config = dict(
    image_size=16,
    vocab_size=217,
    width=256,
    activation='geglu',
    kv_group_size=2,
    eps=1e-08,
    lr_schedule='cosine',
    warmup_steps=450,
)
Rows from block 3 of a small autoregressive pixel model, named by matrix and row number. Rows with one number belong to one neuron. Each number is 128 + 32 x the weight over its row's rms, rounded and kept within 0 to 255. All counts start at 0. Numbers have three digits each.
After each neuron's rows are labels from the 100 images, of 14976, where the neuron reaches its largest size: "top examples" is what is common among them. Only what is clearly more common there than usual is listed. The data: photos of plants, animals and fungi (iNaturalist). In brackets: how many of the 100, against the usual share in percent.
# gate: MLP gate (model.blocks.3.mlp.gate.weight, 512x256), inputs 0-127
# fc1: MLP up (model.blocks.3.mlp.fc1.weight, 512x256), inputs 0-127
# fc2: MLP down (model.blocks.3.mlp.fc2.weight, 256x512, transposed), outputs 0-127

gate.50:160127068212146153099096154114072093112146125120155099134126138134158139112155138111122127134151169107140149136053157179132189116060149125115132174143110183147094154104103101079098141141112131158119152153094089098130119134094130121108079082103186123083149084173129117050143101074138127092123129178170117097106123218185158163089103090153164116211162160159138157111096091101147104075168
fc1.50:141139128120116128189115156139139066130079110144131105077136087116156066065091140096145058163097105163061094203089091121126178064147128128121144111096110170107144083091182155206152107095130069124163057133164123180149132094126146199105131140113123134140108182054130108111148104118095155117129124053122188136140126166162101109106124108153141053125088110128155108123135132143159106086137
fc2.50:111105098152148137136100096140121160156136177132159131169104130078108164135151062122141154164127135129125115100109175118131070170052086141108167165083115124134157198109182082101135149159120116200152146137157149109150148126165145134149085172010084174186148147197144129134141143066119104121141140086109102111099124119156089118120142105116108195100207095092104099141060102075104115148185
top examples: phylum Tracheophyta (29 vs 7.3); kingdom Plantae (29 vs 7.3)

gate.427:194112150099126154100079075134155111141064195095096157041097096198089100107090064141144139202165123095103173093138189137119138169106100130129132156108137117153130120108070144108125100133076147078190106111091092090092094098159159134110137130091135093136177127117158111078133145078091147142154166071132155132083134199138099128150103136126170115123137148144162100154145132173111150077095
fc1.427:160144115106155114128160169180142183072111066118080127101078141171111139096113110137170122081132132190158132128151138123170181102161137090157176087097185199146196111135130124098149177089178142104137124136158107115146146170135090156187138128134139128185105133187141111099144142113099135142146143133084115167113158130078106134165110147125124135172115135131156128161008083120123151169151
fc2.427:182096197066103128098158130176182092105139114067139166052129131101209122129129109127134075097087129122131131101193134101122140142153116146234100092148090167142123071138074118142160099176135136122101217107153107075181135119103138140116144208127123173102114106126093155087101151117124087154179187060167115164090109148110096136155130136144109110088150146179135107124105152087125049129105
top examples: class Insecta (81 vs 29.2); phylum Arthropoda (81 vs 30.9)

gate.345:080144137187119083176145139061153093130183125119169120179114121155148146175120123103099131119104176100117153069208135087108126156133101118117083214144132135096103172138161117145100169150166130108112161177136125112164110107139087126199168156093182135118061154119144109146133165119127107087180096094137166166130160039062057143144153142164138106120111168145099143135167112109164131130078
fc1.345:177071136177103156153107189197119202154130173142132125162146127134117145123199155184180202148143085191123132102078151156142095165107119111202096103130117094111152192188116135133082083088132198145146137101122122185223133165100083156065174111185148114181148097144095147090123146125139155189099157191106132097117125174116119137122136125165136166112086117150129153094120124166143144129121
fc2.345:145116124091127124093109122115115140190085136121138129121103162112108097114140142178126170168139128138102168098108110090128111108175137123026155114094106104110104150156145091099094163130123101090112154143123164164126130092139133142206130153142111177114054115128140138061128154147117173166162108108105111151134143180162114132161131137121141095156149122039118078150178151138088086123144
top examples: order Passeriformes (55 vs 24.9)

gate.34:088128102041095087164108121158175204124165140105121144100134116176143145124129122077164079167186137122130137143101156124133134142133133134122142149155157143143209169131106182152112147115121119112116177143100091134095044101157214123108118142107167085106114046162147198088126055164083147193108192112133131148120085151099134134131124164081132159132150133155137120158125150122111156164121
fc1.34:148136115123121114138162117116095116147095127093126121130108137142103127162109203114085208109073199103141130093116135160154119176174107139137131152159063122066114113104165108128204093147115045095124118145083183085164110112143111118182151091159088170139102178138061091134087147110137129152141152172090121125118176124180114179109125124166085109109096108101131093124151144093169135150152
fc2.34:167188124086062087151075118148154119099142091138143138179147043150099219161143145144149089100146114210135120126110149111168099127059154151086058113105102105109159106166141160119106130103104206127096125114123061129105072146120171149167138129207146070060166132095099161123166092098144089123142174083103146124098120144058104138150159148163140123152165146102109085120161142114110098172153
top examples: class Insecta (75 vs 29.2); phylum Arthropoda (75 vs 30.9); order Lepidoptera (46 vs 13.7)

gate.329:184144152080179097148105113180069140133183189121169103118151136122089047116166157107132136101133165147148150184151094102134152100128120181076142072162104147116168089171191140137155131132153064122102116200116138167137133140099085127137065087127116094138139158145178105130102143158172106140109159133089065104112171120178170074116156143108130114064058129161144110133114150087154139124103
fc1.329:133204115098147140135132147152147136107135171085144089149096092095074112171129181095115200147104104103132148175179105116117147044108064138134107136141111192140191095077169104214042152127128088160129138125078188150102134157111134151145164111140152109151072156109113118053136117177143152152086131086122096079101147152148182142131110104209111095132113184098127126097133139129142150123176
fc2.329:183111092075120159182129150114144193128146180118179156128056093171173185090154151130132164129192136127120147092134123123146140120084102109136109062148106092155144129046147131126146099143096152145130202120148186079159117112121114152100089113127089156103087132151157114134085078038171172145189104073093048137125171168159104132147141069129116113074191132122134169081172118108160070159143
top examples: phylum Tracheophyta (26 vs 7.3); kingdom Plantae (26 vs 7.3)

gate.138:131166114145115158117163137114115163143152147082147176136136096132119160174139103142146067089147096088132167103165089109097173104169129104117117116117146112139176166108135125094145136085159149150155115118114098154079118123179163110207211017094140106145114127127113096155117055076136123088117165095078062128117137154128114087159128065133104087160163101127161180105130128171090101088087
fc1.138:190107143138092111148111170122126153109112140147101093110151126122054161097135120099112117153141119165120106105151128116126191154145148160123177199161127088175107174138117144096108198114135095125130143143175110154144175138086086127055095159093142117170142109112196100142184141149156118171123201142092133099170198114121156185121121108161133110127141156096105078146139081115069119164094
fc2.138:123134132182171070069149099069138109111127139134098148070181156111147090154144133094149144116138134234091141125039108143106072141129094166159094121138131097095061118154109156162112056127084110125175102103195160062150101137110144134143127119130121038133165054121097131114117134153133125187136157130175133144087121095065174132148124148102105094153124120164110072125133081112156123147133
top examples: phylum Chordata (94 vs 60.8); class Aves (92 vs 55); order Anseriformes (26 vs 5.5); family: Anatidae (26 vs 5.5)

gate.433:117101072125106152171119142146115145149098148137141129093120104141150137165118052129145173121153102155131114237152148113170094215119175119147146105060120120127088132160142097171073124160122110160100135098166132106123099157124147130052168102138076120104138169137115106148117134111111085113106134161143128099099078132071113112152117207150128140211060163104134142071087120127141172150161
fc1.433:106116146154092139135141120057123110131082073080121095083111130120100135073143074129103101128126072143106112178167148149114129142105108142143164108076096128102083134133125090140123124152106139139124149135121110111046153143140088102089113109131095191140101128180131148191152148110136072125144145130092157162138059182082137144186087130156150146185109123145136124151127158141136140127079
fc2.433:153090135107110145096147131172147133110150118143140111163162158074102116091168111151089162141172110133119112123157147155138134155125109183129085144188082067131162137050139158121123146140099111149073104083117119106195152118148112141078074109129100128215128162194171167127065165161123126089138094155119129143119119128125176138123133087048075103101104126130125137137192109181144130158116
top examples: order Passeriformes (63 vs 24.9)

gate.100:083133149161186112148105114113110108089132133120129173123172132140093106053123162121138157142103118097086121108125134127091124086133123138145116126106208132109048083102140153118139111145147139088148125158104097157115124204128100123130119145164125075140135117159088180172168108145122062190151182153122117118252125156125119153147089132097165137139160051137077123104118145132123126113098
fc1.100:139083153140126090072118158094114168081134151114131051112147134112095111117132154139094170119068113141091098113099105080112106153068075075196117174166143086171129149124166096072112166173154103212146172119078082140149143100151175135123081211161126122121174161095114130129143105148161124180142123105136137131156143159190147138161111137148108114098135130182113113109107073127097129114095
fc2.100:152119070077164147122154128148097147150093168122153148166128125125141099117113109162164064149133141122129143114155136161140088159131138132084117129147120128140175136122085169134115105091116132062108083117219107066106123115072097146091126083119133164138119138104140121071076141164111055108112137130138171151125106074108095086132140107092148123179119255112163119163161138113138114190118
top examples: class Insecta (73 vs 29.2); phylum Arthropoda (73 vs 30.9); order Lepidoptera (58 vs 13.7)

gate.364:125101127195119167167168148147162205164138161087127148117167147083102162159139063108121120117143043094126118103148117111158114124129132123140174128128088142096110127135140178086144084094111106129088070144154136109092164155079099118177218205139144116055093168179089128059177171145150092128117134084109151148113116164123087154106130102174141150118120114111118082072077110118111166106101
fc1.364:111060169161125090087129103150096168091194116095062149134117124102117202153119068125077098146078116127095130128109092151182119130115121120122162108142147076130155161169147146115162183144127157049095065177122125116132088173071135127148173149127129114122126104153184144186126148148080114170149173107129135096129133086111141148120127085133145130073192137086131108101104111092184154084055
fc2.364:101132110129110105175117106096150146134199119091113098092151177103078140128102143129110118146142087193091145139155105171075157112108112166142122105136037139172149106131155179024093117172128163127102139129138085091141115116169124106152110135140132076146166127144162136130147170095128092144124099079106095045132141108139104178096128131147155151175131083143109126119109076139080072178112
top examples: kingdom Plantae (46 vs 7.3); phylum Tracheophyta (46 vs 7.3); class Magnoliopsida (36 vs 5.6)

gate.189:107169176089099033122112145137118150110095136131184154160136131141098103063158134110181188114091133158143131128106176076138158069078083105102105092126184114150112123141119122079124144104109089103145124160164160106126181088095142147151113186151130102118152110119115095084100117069119128146143111180054087117101127149091117093137168152111088117091209107138066117114149092171095136178188
fc1.189:162125145205137148114091118083080119101189101143123135157098155158160107125105139091157127203204159168170111140108164164122096147105117201102139111133133175123082100155137063117140152129190102149081104116071145142163132158099143103183148149207118092136185116187173208149116100103071149091093153101111179148152146118122097099159159113072100132081141103101180133176073121074057108086105
fc2.189:176111147198125131095122113081139138125108103072150108125129111172091124130125115088166199166089132088128163124096172147141145074112092084160112112144155101151124101143090113123100124126138172123133115108104104091108127146095182131192197166151110113174136144141127193058193133099115087187198208082132184120110151144128160138164167137124092164148100124122110068104150099163129088106203
top examples: class: Aves (88 vs 55); order Charadriiformes (31 vs 7.6); order Anseriformes (28 vs 5.5); family: Anatidae (28 vs 5.5)

gate.63:196095100119136144102041127071135130159104124109165102136156108143105130116127144131145165138134154118101116087151125116123129164133087075113166140121132153101135119072131062141157121098111121121142135123120137053122111131009097158091100140166166118115141251106118166118108125131137138134123095112073082068142104130108108147119084150093085133112160163124164149103139155141159128107153
fc1.63:097134139151121128102162098180069081118147149079097114146110148139153133161120149153108105117114104125207133143112137125121138131133116163186104139132152121135106120164164174105113099129139119156087139110144112191113155104102229098129118119084160155181121115130128040083203183145102093083111134152127149141157147168134156097042160174102123103050056112146091123135058094135128144111122
fc2.63:118173139135103159162134179193095111045085145066131158137093150168129106196161153140155150173135147109128070095141115192075170132206119124144101117079085149116106150071139088150144157134119125087120140155162116177129117105142117230172120153128141081127110162144121101133116141177095107178158122087102107158144110209145148130120164104156127104083152107165136120106116191123155151119121
top examples: class Insecta (69 vs 29.2); phylum Arthropoda (69 vs 30.9); order Lepidoptera (36 vs 13.7)

gate.112:105108132097109152190091085161111140157121119147148080120146077097095121073174115152069063101153148117108100135083088158139144139114099082145086178074134150172115141154098164100179188131196108103096129083097177088082155144181156184111132081157142132144151172092121118122114089125095131109104108106174125146121164145144160147129171130097114127123132168095108114093148089131131031087154
fc1.112:099150117102160132115119146135112150151122098075124100190094115160150156133098138158131146121159140176156228142093126102107115138139110117143105131150128100141136099077136114190129171114129137150109124132077205097139139133167208181169178127089141098098130166125115082104158104115066127113076119075167087131132212118164127139092116149126144185069151105198080110120159141142089081106199
fc2.112:150145105147139094139160116160125156130156113095109091165154145070126138120118155151168122168142143146150169083112104202143104144130118151133127132148173096094138170121213114157110146139068098135156109155065134134135157199113087138075167132181185106154103109117030156201081177143139173117119088143107151142124130177192094147146160143122081092137152121168155115122127157114156171109122
top examples: order Coleoptera (26 vs 3.2)

gate.140:079127178163117140116104084137108157134130149116134117056146104118148107219115109103076081148121131065116044084126124127151086048106090117137126144080086139177144168120199189114132167148154146103087085141139070158139134134111145131132115113131143106109146112147163151095187089153084124140147208118042094082127180090137169165129205126153100146141178155129110148083114138117113075090088
fc1.140:123107142211162131086034079067147151128139151112157113128141089162094137195110094097112091156194116126146132127166081140120088102103139085152184101111114117211170145106159151136135173225125140146138117124066074154108072134104091111134090128117169164149086155175157202090109111176121101154092163158083135086139112172169149139152080127107135170109187140125176147106130116122123092108145
fc2.140:165146112147150106109111096105101165104138141120176140130121167105121186109039139158065112114102145136118141071101063087141115107107144086084109109137125139154116111140133174201153176130112111126123154143153127175136072104072137185160143132192127133080158160130133048166173122124147097124141102167183131123091139197072140123075176085166161120139113136166170124117170147111120181117096
top examples: kingdom Plantae (37 vs 7.3); phylum Tracheophyta (37 vs 7.3); class Magnoliopsida (27 vs 5.6)

gate.350:113135120058152094169174115162149210095217113137122149103114162132118116134135114113120123161139066166112173157115168147177181185082177158139121127203113118085096095150089143094128103139129157115120158079139108134202145148068126108160097150130129194130111093139115084186103193125126179140178118103181151115154100121147100130111124133160119113148170153070174078101155117127192097085089
fc1.350:148090164173115159127066072127225114108118141105132132125199122157189157125144141134131091065181162104142033128075116145142090112149155083134105157165138129125100105121135099091106102114141077106102109142109120145051135119134136132149136116127129108172144139123172146054131079141069120121065091116126128069110051131120139161112133138138115106133122037139145099135071123138161075206108
fc2.350:111109125135140080120042117158094136162178087173166135105152132141112134116090053135118072153130106171141163109120103090148142171128173137084143196122117151102133141196128144116165113088143139198079161106035106177142122110102115180099118114122111170104149116164129117200152156111159166116091098128080158145124188155150157087141059171104114119094088150155124086180135150169151127097173
top examples: order Passeriformes (61 vs 24.9)

gate.422:105180067159143147168118152095136155157120128091152128099150113183088127091107158120154170131124145205166180103068139127107195066166146093162124098172115132131110124078140111083130119106090109103129142125114126086132133159135191112160098135131106105121137115120146114123133088125162126133087139118176127145092146156086137148162130161128152169167153110102112113066093136160120176145084
fc1.422:083153124164099093142179132096148175182097183127127087138085082158105158154137137073112205165148124186204169120088132117120205096120144111150129121173166147111097126126117137100114154135101191117151126138162100126149120149114097114195093190181140134161178136147174098105113128117199134142053127112130170134136203138110120121138134109113131176115157108102124127088084117167140170128094
fc2.422:167102168126098145138121113130102166086150139114117106189129127084090107188122139164106087125119179096133087196169106132101119086112182147168148143154127101085080127105124124137108126103120126140143090123120152129135142105122113101140210125142201083135124175095104195099081139137141164158089076182154157106112114141106164147111088072172152093111134186095116089144175104122163158090157
top examples: phylum Arthropoda (64 vs 30.9); class Insecta (63 vs 29.2)

gate.183:134154164165108139158180119136125102115134159149042160158153198132099107143122169125134142077118092205143109088067102175074165173119121127161120142102084043105109132107135124107120148127131110110122102124097165171092191107109135143134104125162118106116134125153080139099153135136070179092117154144152128104122151115159174081086162166087107108093082168203173148144103183190104094042105
fc1.183:110102117136132164140144125137126122113101093132206110121141109110140151094122068141122079170150148157141138182118158162162111090142103055085167136109110154152112099148115126095133173084092061124178176156107130092062135178151147143137120145089151094184116165148172081135134111092205109120132226140053162098144173095103152149159165081155149110178181066127144141139102150104175134150145
fc2.183:064135091138124144168166093129108117110110189209145102184144187156151104205088133120143129161093063155130150089120172149092129101139120124167118118133043113116076110182166137184133145134103129155113097105155176143075146098093178116110163108069165154104164152053132099103124140149093153119130155110133109172101082117157117109104157129133152123150120126159094105128099146119109106170186
top examples: class Insecta (60 vs 29.2); phylum Arthropoda (60 vs 30.9); order Lepidoptera (34 vs 13.7)

gate.391:128139120069173102147164114139093094146123103143131129169115198159141115165112137087129123140123107054074111071152094185198138110099132167116158121115156154110138154148124176114179113141158142131124085060129148152079175117168125126141145126104121144162178186076151168078150108084115114115137132116122090055108145103124125169107109130149139116171168177128097149187107125131133127145127
fc1.391:078113110164134120145105146172140101123131116130096101161121139093097149145101214126079142165080134141114087116094093177125174175120174105127124145146148060115119103128171166127101160138182092137076121145156147096080122120139187102175169118154147136120164163130145096110114132106178113141127150155123135092132108161105164121119108074131140165144113180125137102106130121129120055136121
fc2.391:121116131168062146131117115095109177174104091168132114087133174088136130081111099147201109084150193147113133185060155085129093229154102110115108066086133148122169127083124137115155111124128141099085210142159065133132088147119158107117192144079127151106088161122130131142145129103126138141151164100138126149204095160115103118123166161149162146176165134130158153110137168133085129110157
top examples: order Passeriformes (50 vs 24.9)

gate.53:154121097000117136110114127105105077160170133183096089162173142131125122135120151141112076117131159183119190170109072119109136115135151120108189176114138111115168142130086123152187129151112102109184093104160122146139107118136073078115136123088097145149158156073113124143094184141220126100116064136121138123049146126131116072189098140125158128146147147123194194152147141123140121168094
fc1.53:088150168129077201061111157146163090124122164147098161117148188111124150141119080159156124110134091134140157124068070081108137207153105135145078116146124100138051137102107126108051129140109145150172090073194113139062138079138157144153115170152141112143134118141120080129099162122139128127139138059128128092170117194122130164082123127084184081160207145132105121090135103136087192179161
fc2.53:103149159125131150147099109181118115067148102139109097062118072041107191172135160148211201137153140122112143184145099130087127143186151122116120141163156096130072155149119049065157126171125144126008152117145091166119119131182163169134111144149150099106123095169103148101153126134188169108151122041118084139132123227100163095128132124161098120125146113100128164099153141098146143193128
top examples: class Insecta (71 vs 29.2); phylum Arthropoda (71 vs 30.9); order Lepidoptera (57 vs 13.7)

gate.127:165202104118119133121210079098095136138111134121122144132103160100154125126126087059103128120124128102114135151151105042128142101107075108094127117108176122111101148169119165102081145135092129150134103103123076135118173135193116137161177148067091108134119076095148122080081150150138144182158114132112138138142083161135170152072135162113124136143132107096083068151140079111088148133103
fc1.127:171150073109105164088120056067172123182102154114114164120150073098116139149068114081079147169130118149130146137144137059162128155084098081036121057153165127153173104136141214124125134131129130152133113181087074102165120107157174102125120135143111087122104109132129115096112108146195156184153132153136151205184122149196161161125158164134112144107143170118155139087087115151130191120136
fc2.127:172109135125085179103085101089163129109107067157150142147129143158131124140016173211114106152154129141098149130106159082112079119144064142105093046168112097116105100134118117082181091117134119132059056131074129149092160121119099121152112110129154105109109140104094133133108084080162117134071124167117105128141128132144187129131130141122089115113147141197106127152095153102190171166081
top examples: phylum Arthropoda (63 vs 30.9); class Insecta (62 vs 29.2)

gate.37:110097111114148143111143123111140096149149147116157115089139205167100150155153126139131213134111112111125148155184153111191108174124172071160084156138152127183164100125174092076105081118154104154189141104175179097096094140135173088162074132173074146114196070175177122137128105107106129101112126152154123092164104158189100143096126130156107093124181141151088134136124083126128183114136
fc1.37:166053113146157105115161135131079141101118122127099146174129098145156058115168116131198116169107178140118072085140141092153130091126172109106190168088119122140172146167095186208144115084094122176115104134089119151137182169136106115130108102151088101115153151135152130169097120118106065157107030135158113135104123172108114120138138165074172128193125114146135164114128132133098194179138
fc2.37:094155133068037137090144118129118101117174124125148134078118123123145125233108197136138130110135154121111091095127118159143162116123111120128186168147148135081112122123144125121099122113181178092149152116091094087041130119148149178111200143180119110122138137136133134078132131136108125192119184106163084117193209047157088132123196122124127168126139132142098100095106118111126082101140
top examples: phylum Arthropoda (70 vs 30.9); class Insecta (68 vs 29.2); order Lepidoptera (40 vs 13.7)

gate.484:090119189132127077084105191110148157075101135055160103106116141136089170139134152170130137109103110114100105167159120144165139066133083058072118119148105101077109151121142116147087193150117100139015097150076132158095109129114124124104190129162077079144134095178119106159101158142119091176117153098099101113075166146162128108196113178117152138123154144088139125125103102106163187094114
fc1.484:119125190141037120106144104118137146116104131126112152112126118106075111112139107144131174108119135129088132120165076122169140053180109055099180126185145081153158168129148145102124160092116088101110093156143123177114094103134129114121182149142091078130161100142058081132137125128124103155102125136106116125138187096153139156160179157123134185126159101093154129088137173145203184153120
fc2.484:115147109058154110146094126121193123151129152165133136140146141091130194155136166128159183110158103174092148096129124127138124093109094173093158144122163123133152151132097184090120216063121099105158044115156176161140126167124133162137093099146115051141136108114126098036137115161131117154143109154091157117124175131128107151110134163066120099103147168155136071091132100146099064151140
top examples: kingdom Plantae (52 vs 7.3); phylum Tracheophyta (52 vs 7.3); class Magnoliopsida (31 vs 5.6)

gate.336:113135107072166193135085175127129156092101167063150172146140107148184160110094099117114089195108187126166124126128095090070162108165094127141175125085196070114095170160099144127140145097083114127167088113188099165136121106134136120157151121092174090093098113072116099162127137185149139186163113106179139100140125182091182137105175130121193116093086064135180134187131131112105134142166
fc1.336:131115120111148185111131156118138066171122122116133098128134122127095141107101098140123144120139076139181116137170126112123077131139106102094066133170037124179119134111118119123107157120098077064076122149135152156145125102117134163116122124124089108177127163153102134112105142170129135134135094174107117109165092054061145136138061140154194165157148153173110140141154082133126171124112
fc2.336:120053113024125099135113123122121134116054139112068081123144111150126149157118124098111162108171115045132038116101165059156092147113204156112130083093140116140142192155111172097170159156113101163156082156123091071102140115158090139132114172098132160125214099145143130141130135130151113148127158111114121103158131111115144060101142174134164179091110135146193123078132092134211146107127
top examples: phylum Arthropoda (66 vs 30.9); class Insecta (65 vs 29.2)

gate.226:129150114122200115121119090105105121109095131121100071114111109121146091114082054105154193125096105114135130140105089157167077128109141107145108195128098134090150148107121117153142161167200131182138157085082083096113104086125120125160109086104165156175133100126133163114158086117083090096081112142129187091159119094128120162155141106124139153217105100141150225132106154141164146150128
fc1.226:133102092120136098153149159110143127151159152143153127165155114126158134079157156162092076169118148057142096184168147130076168093142081128111166137127140108127110168180138125105087071088047112089130106134152147147140116148129093080149138175150135113027126157153105104124129142087151148168158148136117050169121164205138080124100142187161167111070146179144105074155175124081114093167093
fc2.226:126146098101171141117107122119098135106137116096110145108075115114206135130116093195101119090126133038155114187133136125113087170165169131144180120144110149144169174116167163142130127105077130120069142099080126113133129130161084166136205116047132174165144118155154135091120168136136156138107132130163082145149111121160140132093129105170115155122146092147104087102158105154145101139137
top examples: phylum Tracheophyta (25 vs 7.3); kingdom Plantae (25 vs 7.3)

gate.178:127159076107155146099089090151191161183161107122176160115104088155066108145079129146110137133170113129098127122173152127176130166138136096107119097138142104159123144188169159146104210128119087099150133111116065106147114182135117080090147127087146139098164189099201055081078119150138098108105149107166133097107081158166094098118126113157114114098117169144085088130131196163097169148080
fc1.178:078151104172125073066054102124147091207118144065170144174104133100143072145127156116129145142170158137100145083118105176167113150152103105157091138095062151120167154100144095130130106132138129111127188101123158086113100074160088092094107087123114137090130185097101055082055137131149187141140128129124129169116118147102100116126195114112159127100116140098166143109061146112123160113085
fc2.178:098145161139080095171138115161161116074125115133109186141146125134099167122098123173167084139119131139171106111128128157129067127099120097181139176082126123114109143153122139156176112134136112144178147101162149137115137151096198103141147119070165097124057136124142134143183130170121144052094107040112113144105113103110149177144117118098133125124140112169132106160075149136188110129081
top examples: order Lepidoptera (32 vs 13.7)

gate.47:096090193172111084178182166141145112167122101132154117168071113140089127087134132080165126096103130176196135094103126086120082093113141099155125151154155161066134131069128116056097146074156173172141103097184143187096120147178096148127130154095106079155140092093165135055106152066105100136075122169130153142163135137122119121165106161105110140153125076115139078142123136052127160141074
fc1.47:111155152154110112145128161138107143073118161173146187092061078126111074139099105143116172133116123061113121170089115076156124167142146148159048033133125155151175125090081147113174171108207117090131118135054097094130188145145145150142197067142134145086164110189116128138111161160118132150100133116089069161171137144133120151126120145115144162050231108139111159142099135106142104108099
fc2.47:089118118110107081153104103165184106120133074184074112107081100124097084126106151081102090145156092115119142106114151142096099088146123164151074127173158154171199154084104094096116137165191139115093188071111133185120136162183088140110152096172163157105161060126108104074103053217130114210062100131136097098189138155124140120179096152180113141122152121109097143131123156105133126115129
top examples: order Lepidoptera (41 vs 13.7); family: Nymphalidae (26 vs 4.6)

gate.142:171149152106155139134112167175086109156135092116135095107117040107045118140095159130151109146115132152176185199125081091105132124116119108109171102160131086146092117108123163201169096106132151073141116137155113196151118145061125137140092096203175152119121170124146137155138172111124158141157121134060182103138091139070094106128149111095184122092200194127112161136161103164162153140125
fc1.142:172086116104152139115133093145156175099188131106123131094114170052134087179093174148118112128149083103139106139096145112144126157119160148141095162169171103112135147115148121166110122167068100085099111107086100111162092085126056137179055153151097173110178144206109132183101152128147147124141081124144140107157111152117093165081145110142060118119115122165104128137067101145128141116103
fc2.142:201127185108161145100152165178161134127104070168123103181121094140144085152114159118151151198169065136144160143145187111170135092166098078128181101126182133093122104113083130095141133103169132124112101163122087138085125162101090131094189155151068113103144068065123140135120148181138045148124103112119151144141138103170175078134091086127123107139119124125159113110159118111156147099089
top examples: class Aves (84 vs 55); order Passeriformes (51 vs 24.9)

gate.498:139134136161140149172137091201146146125164135120112099147150161105165090149159174112083124191123129113100118133149119118168145167151126157117171159150128111105147097130133152125073143112106128136096073137123121153110187131107120096125082111142140056056158162118139092096151181145173135104101134151120194120126092170134109148150083121161143161114127137105095152156105081145207170140179
fc1.498:134106097100132108112127093091117133142040108157123151127078113116078128098168096104181102083143096132116177145091159120080093089102117122190110112039089160152131174167105146152149112120141130093150181163152148134115114107109084108118132122077132180164116168139115147128077100127122139127096079108176076133127170138104174154121115101118124099151141142159134138046140102130083081113132
fc2.498:178056154109061177147113130160166108152176048117153150133090088105111134140065143107075144100093144208079166111137074122142155118148151137096171158146146109175093089146134125139122123087131170169083139136093172135146155123132118155165091113083113130148111144098120101100139162130093178082152153138155095169113063090119052128086130109114120166140118072141112109128116081117098164109140
top examples: order Passeriformes (57 vs 24.9)

gate.469:114222148123131134169035136106128134131098167072175126148119153207118151114086120115096144136134090106142176132137120135088116093119098181150151079159131162107092083045149089145129114099117140136135140157093100039182120118079116196095114129122081143081145112132083190123154135123131093154140107192117052145104160113140151129087166106137127155084150161118130114124095062168119143135138
fc1.469:111166134119136099143108097100166122120193162111171118147138175088141080136069103129091092135097129158096047127150092132158097097074144096145122120165152101142164083162106141103133143132115096124183181082138124147135102151240048144066143169161113106057149104112097055160177090088085150134228132114101128109088181105085120178093131164161138082077078142163125171147204136107111168106121
fc2.469:050120141172090147126123170103142067093094088176122130150086104110120136113103087150123146186162140070128120068103122106112159118152112134136142154104123199123150098179109073113137110131118171092153172094149134133150186178154151085171165116094069121146124182126154096084130143122107144107090143136108180121124102098087078118131116081061088182131122097132119136125124127138080114156120
top examples: phylum Chordata (92 vs 60.8); class Aves (91 vs 55); order Anseriformes (29 vs 5.5); family: Anatidae (29 vs 5.5)

gate.355:140159103163190098119169132110074165101106112174179214195173049187149148113093134117142125113129166102146148130092152124089104116137119150099135116146117116107164095171127114120105131091130115132140135129080126067183158085088078105162141104122171169102148140160145189118135065140092154105105128154117106169107122145130148136190162140150140147174150171109136149145124108099063149126193
fc1.355:085108098145118087159140108120096120119125051113170171093216075181153128118082110090147157100087161196139203112128060160141092170115117102093128123121097131180134148154172129141134182120076103121114069101126153137130134123141140077133107074096208034101123125137122184108101110133108162131111134150108160122119136138155155124139135152126140149185144196061164146129059191103111140152201
fc2.355:130126126192124133116110112167108108173147125109129165110105137107108091052154089135112199178117129134161125121109138158192104125146132159126094137166131144143137111156104154153098116165133119131160082086091105131174092073140137110144101060130136107123124096102102112140061157165120088170156158152055184072150140068123117109097144134121115125114123132115124166150130139138110153187162
top examples: phylum Chordata (97 vs 60.8); class Aves (94 vs 55); order Accipitriformes (25 vs 3.9)

gate.155:118103161071199160132125119113138147120149103151152094113166142108089146090186073142136116160081162134099102115184146133133105164080083125110163144153162131137122065104117085202146179169114143118164211122098065240148192145147143134186087116086151081135170142133102117152160180096112144124137130090129134135139148174117157176139115113154083150130153116158123149155176122148151080124116
fc1.155:109175153157112111174122075100205122072173149144124151119107088079174138113081143033124068051151088128155074121098135137084111105096142092131126113095073143171167174152108120131113153095135093109115157124154129106121182068122104159101141123091154108197133152129128168114157122129158132145124147142161179082015139102138172162103188105137133116108112175078100116135118098127127132197122
fc2.155:091174080196109127144131141119123148099082167167068053110134105097118158116183113127087138154132141116148125131111142117168111136178152108121112141166082131114131042094140061155136092132183145136154128143113147141098132133141112124188104095168089110147111099232099086140170139136193171084134032120064108126162129123144182114099118126104155206140115135101182099128106074183126094096112
top examples: class Insecta (88 vs 29.2); phylum Arthropoda (88 vs 30.9); order Lepidoptera (83 vs 13.7); family: Crambidae (28 vs 0.9)

gate.273:160063169117153142063134147147139153077142127129068109086146047139113137111056099129107149104185146151131103104142106073096144148127055103105125200185164107096107118103162170088092147133149149154088164116219108135143141120153142131136129141095127140142126063137181099155149152128112104155159166107119163136115102143124163127155131136134156089127116155086136118127110071121104141166062
fc1.273:138107118076157108174142149107123170110098081068101138131112091112093150127185110035061067176127080194042136173131130117090123127124091145143142131151114150105174146138128156089148231129091158139083105159099108115121164113117132128127144139179192082156108170150124169145076107157133088146119128177131081102119087132144149102120197139130116154152086092100096131125114113116134149115133
fc2.273:095145093153132177151086145107096144162123125086168158168134157158106181061125075099186140153136101132150132082158125143169171083127125108110164101119137113166161126141166103170162086093177090108134115058148090119141129169152069047107123130171168129105126160087161112111151146130128115117144090110122124174113168172110118095146169069199144109113145109152185108114115123106174149155132
top examples: class Aves (88 vs 55); order Passeriformes (54 vs 24.9)

gate.179:093136149078094137106150140041136110095075128114141168113115135171160139118108148158147149139069128093106126179113142103154089196148155084122085060166043144118146103163154155089176176143164148087174123137130162093112089128115108196140125131143087141159067145157061137118163129146142070122078146173134143123092163124129118121113146141130110076127096118138156078159111107191114178139152
fc1.179:174150141111160095151100139064116134171119099164157134124135092092134133134082153098170126184111130099119075153195117121126164069183131153136066147152134150085070118102107115161112148109084160147119117100154082084102103145144091123103078074135120153115136155158094058109126126154151075063145081144088097141125064156118177131117112128123165114122109149153192115092107181153129065160124
fc2.179:074176098120171152151090076166095135136114083137170129103121064068153079142123127165168127144114181187162171122100081104106125108164149127112186047132119075135082187086137180164134109147103166092149166125116138118104098114129120171121143164139117174073143139174129149109135086123099054153107144064146162085178130136111143074177090147122171137094167116108148114128093146155106124071128
top examples: phylum Chordata (97 vs 60.8); class Aves (95 vs 55); order Charadriiformes (25 vs 7.6)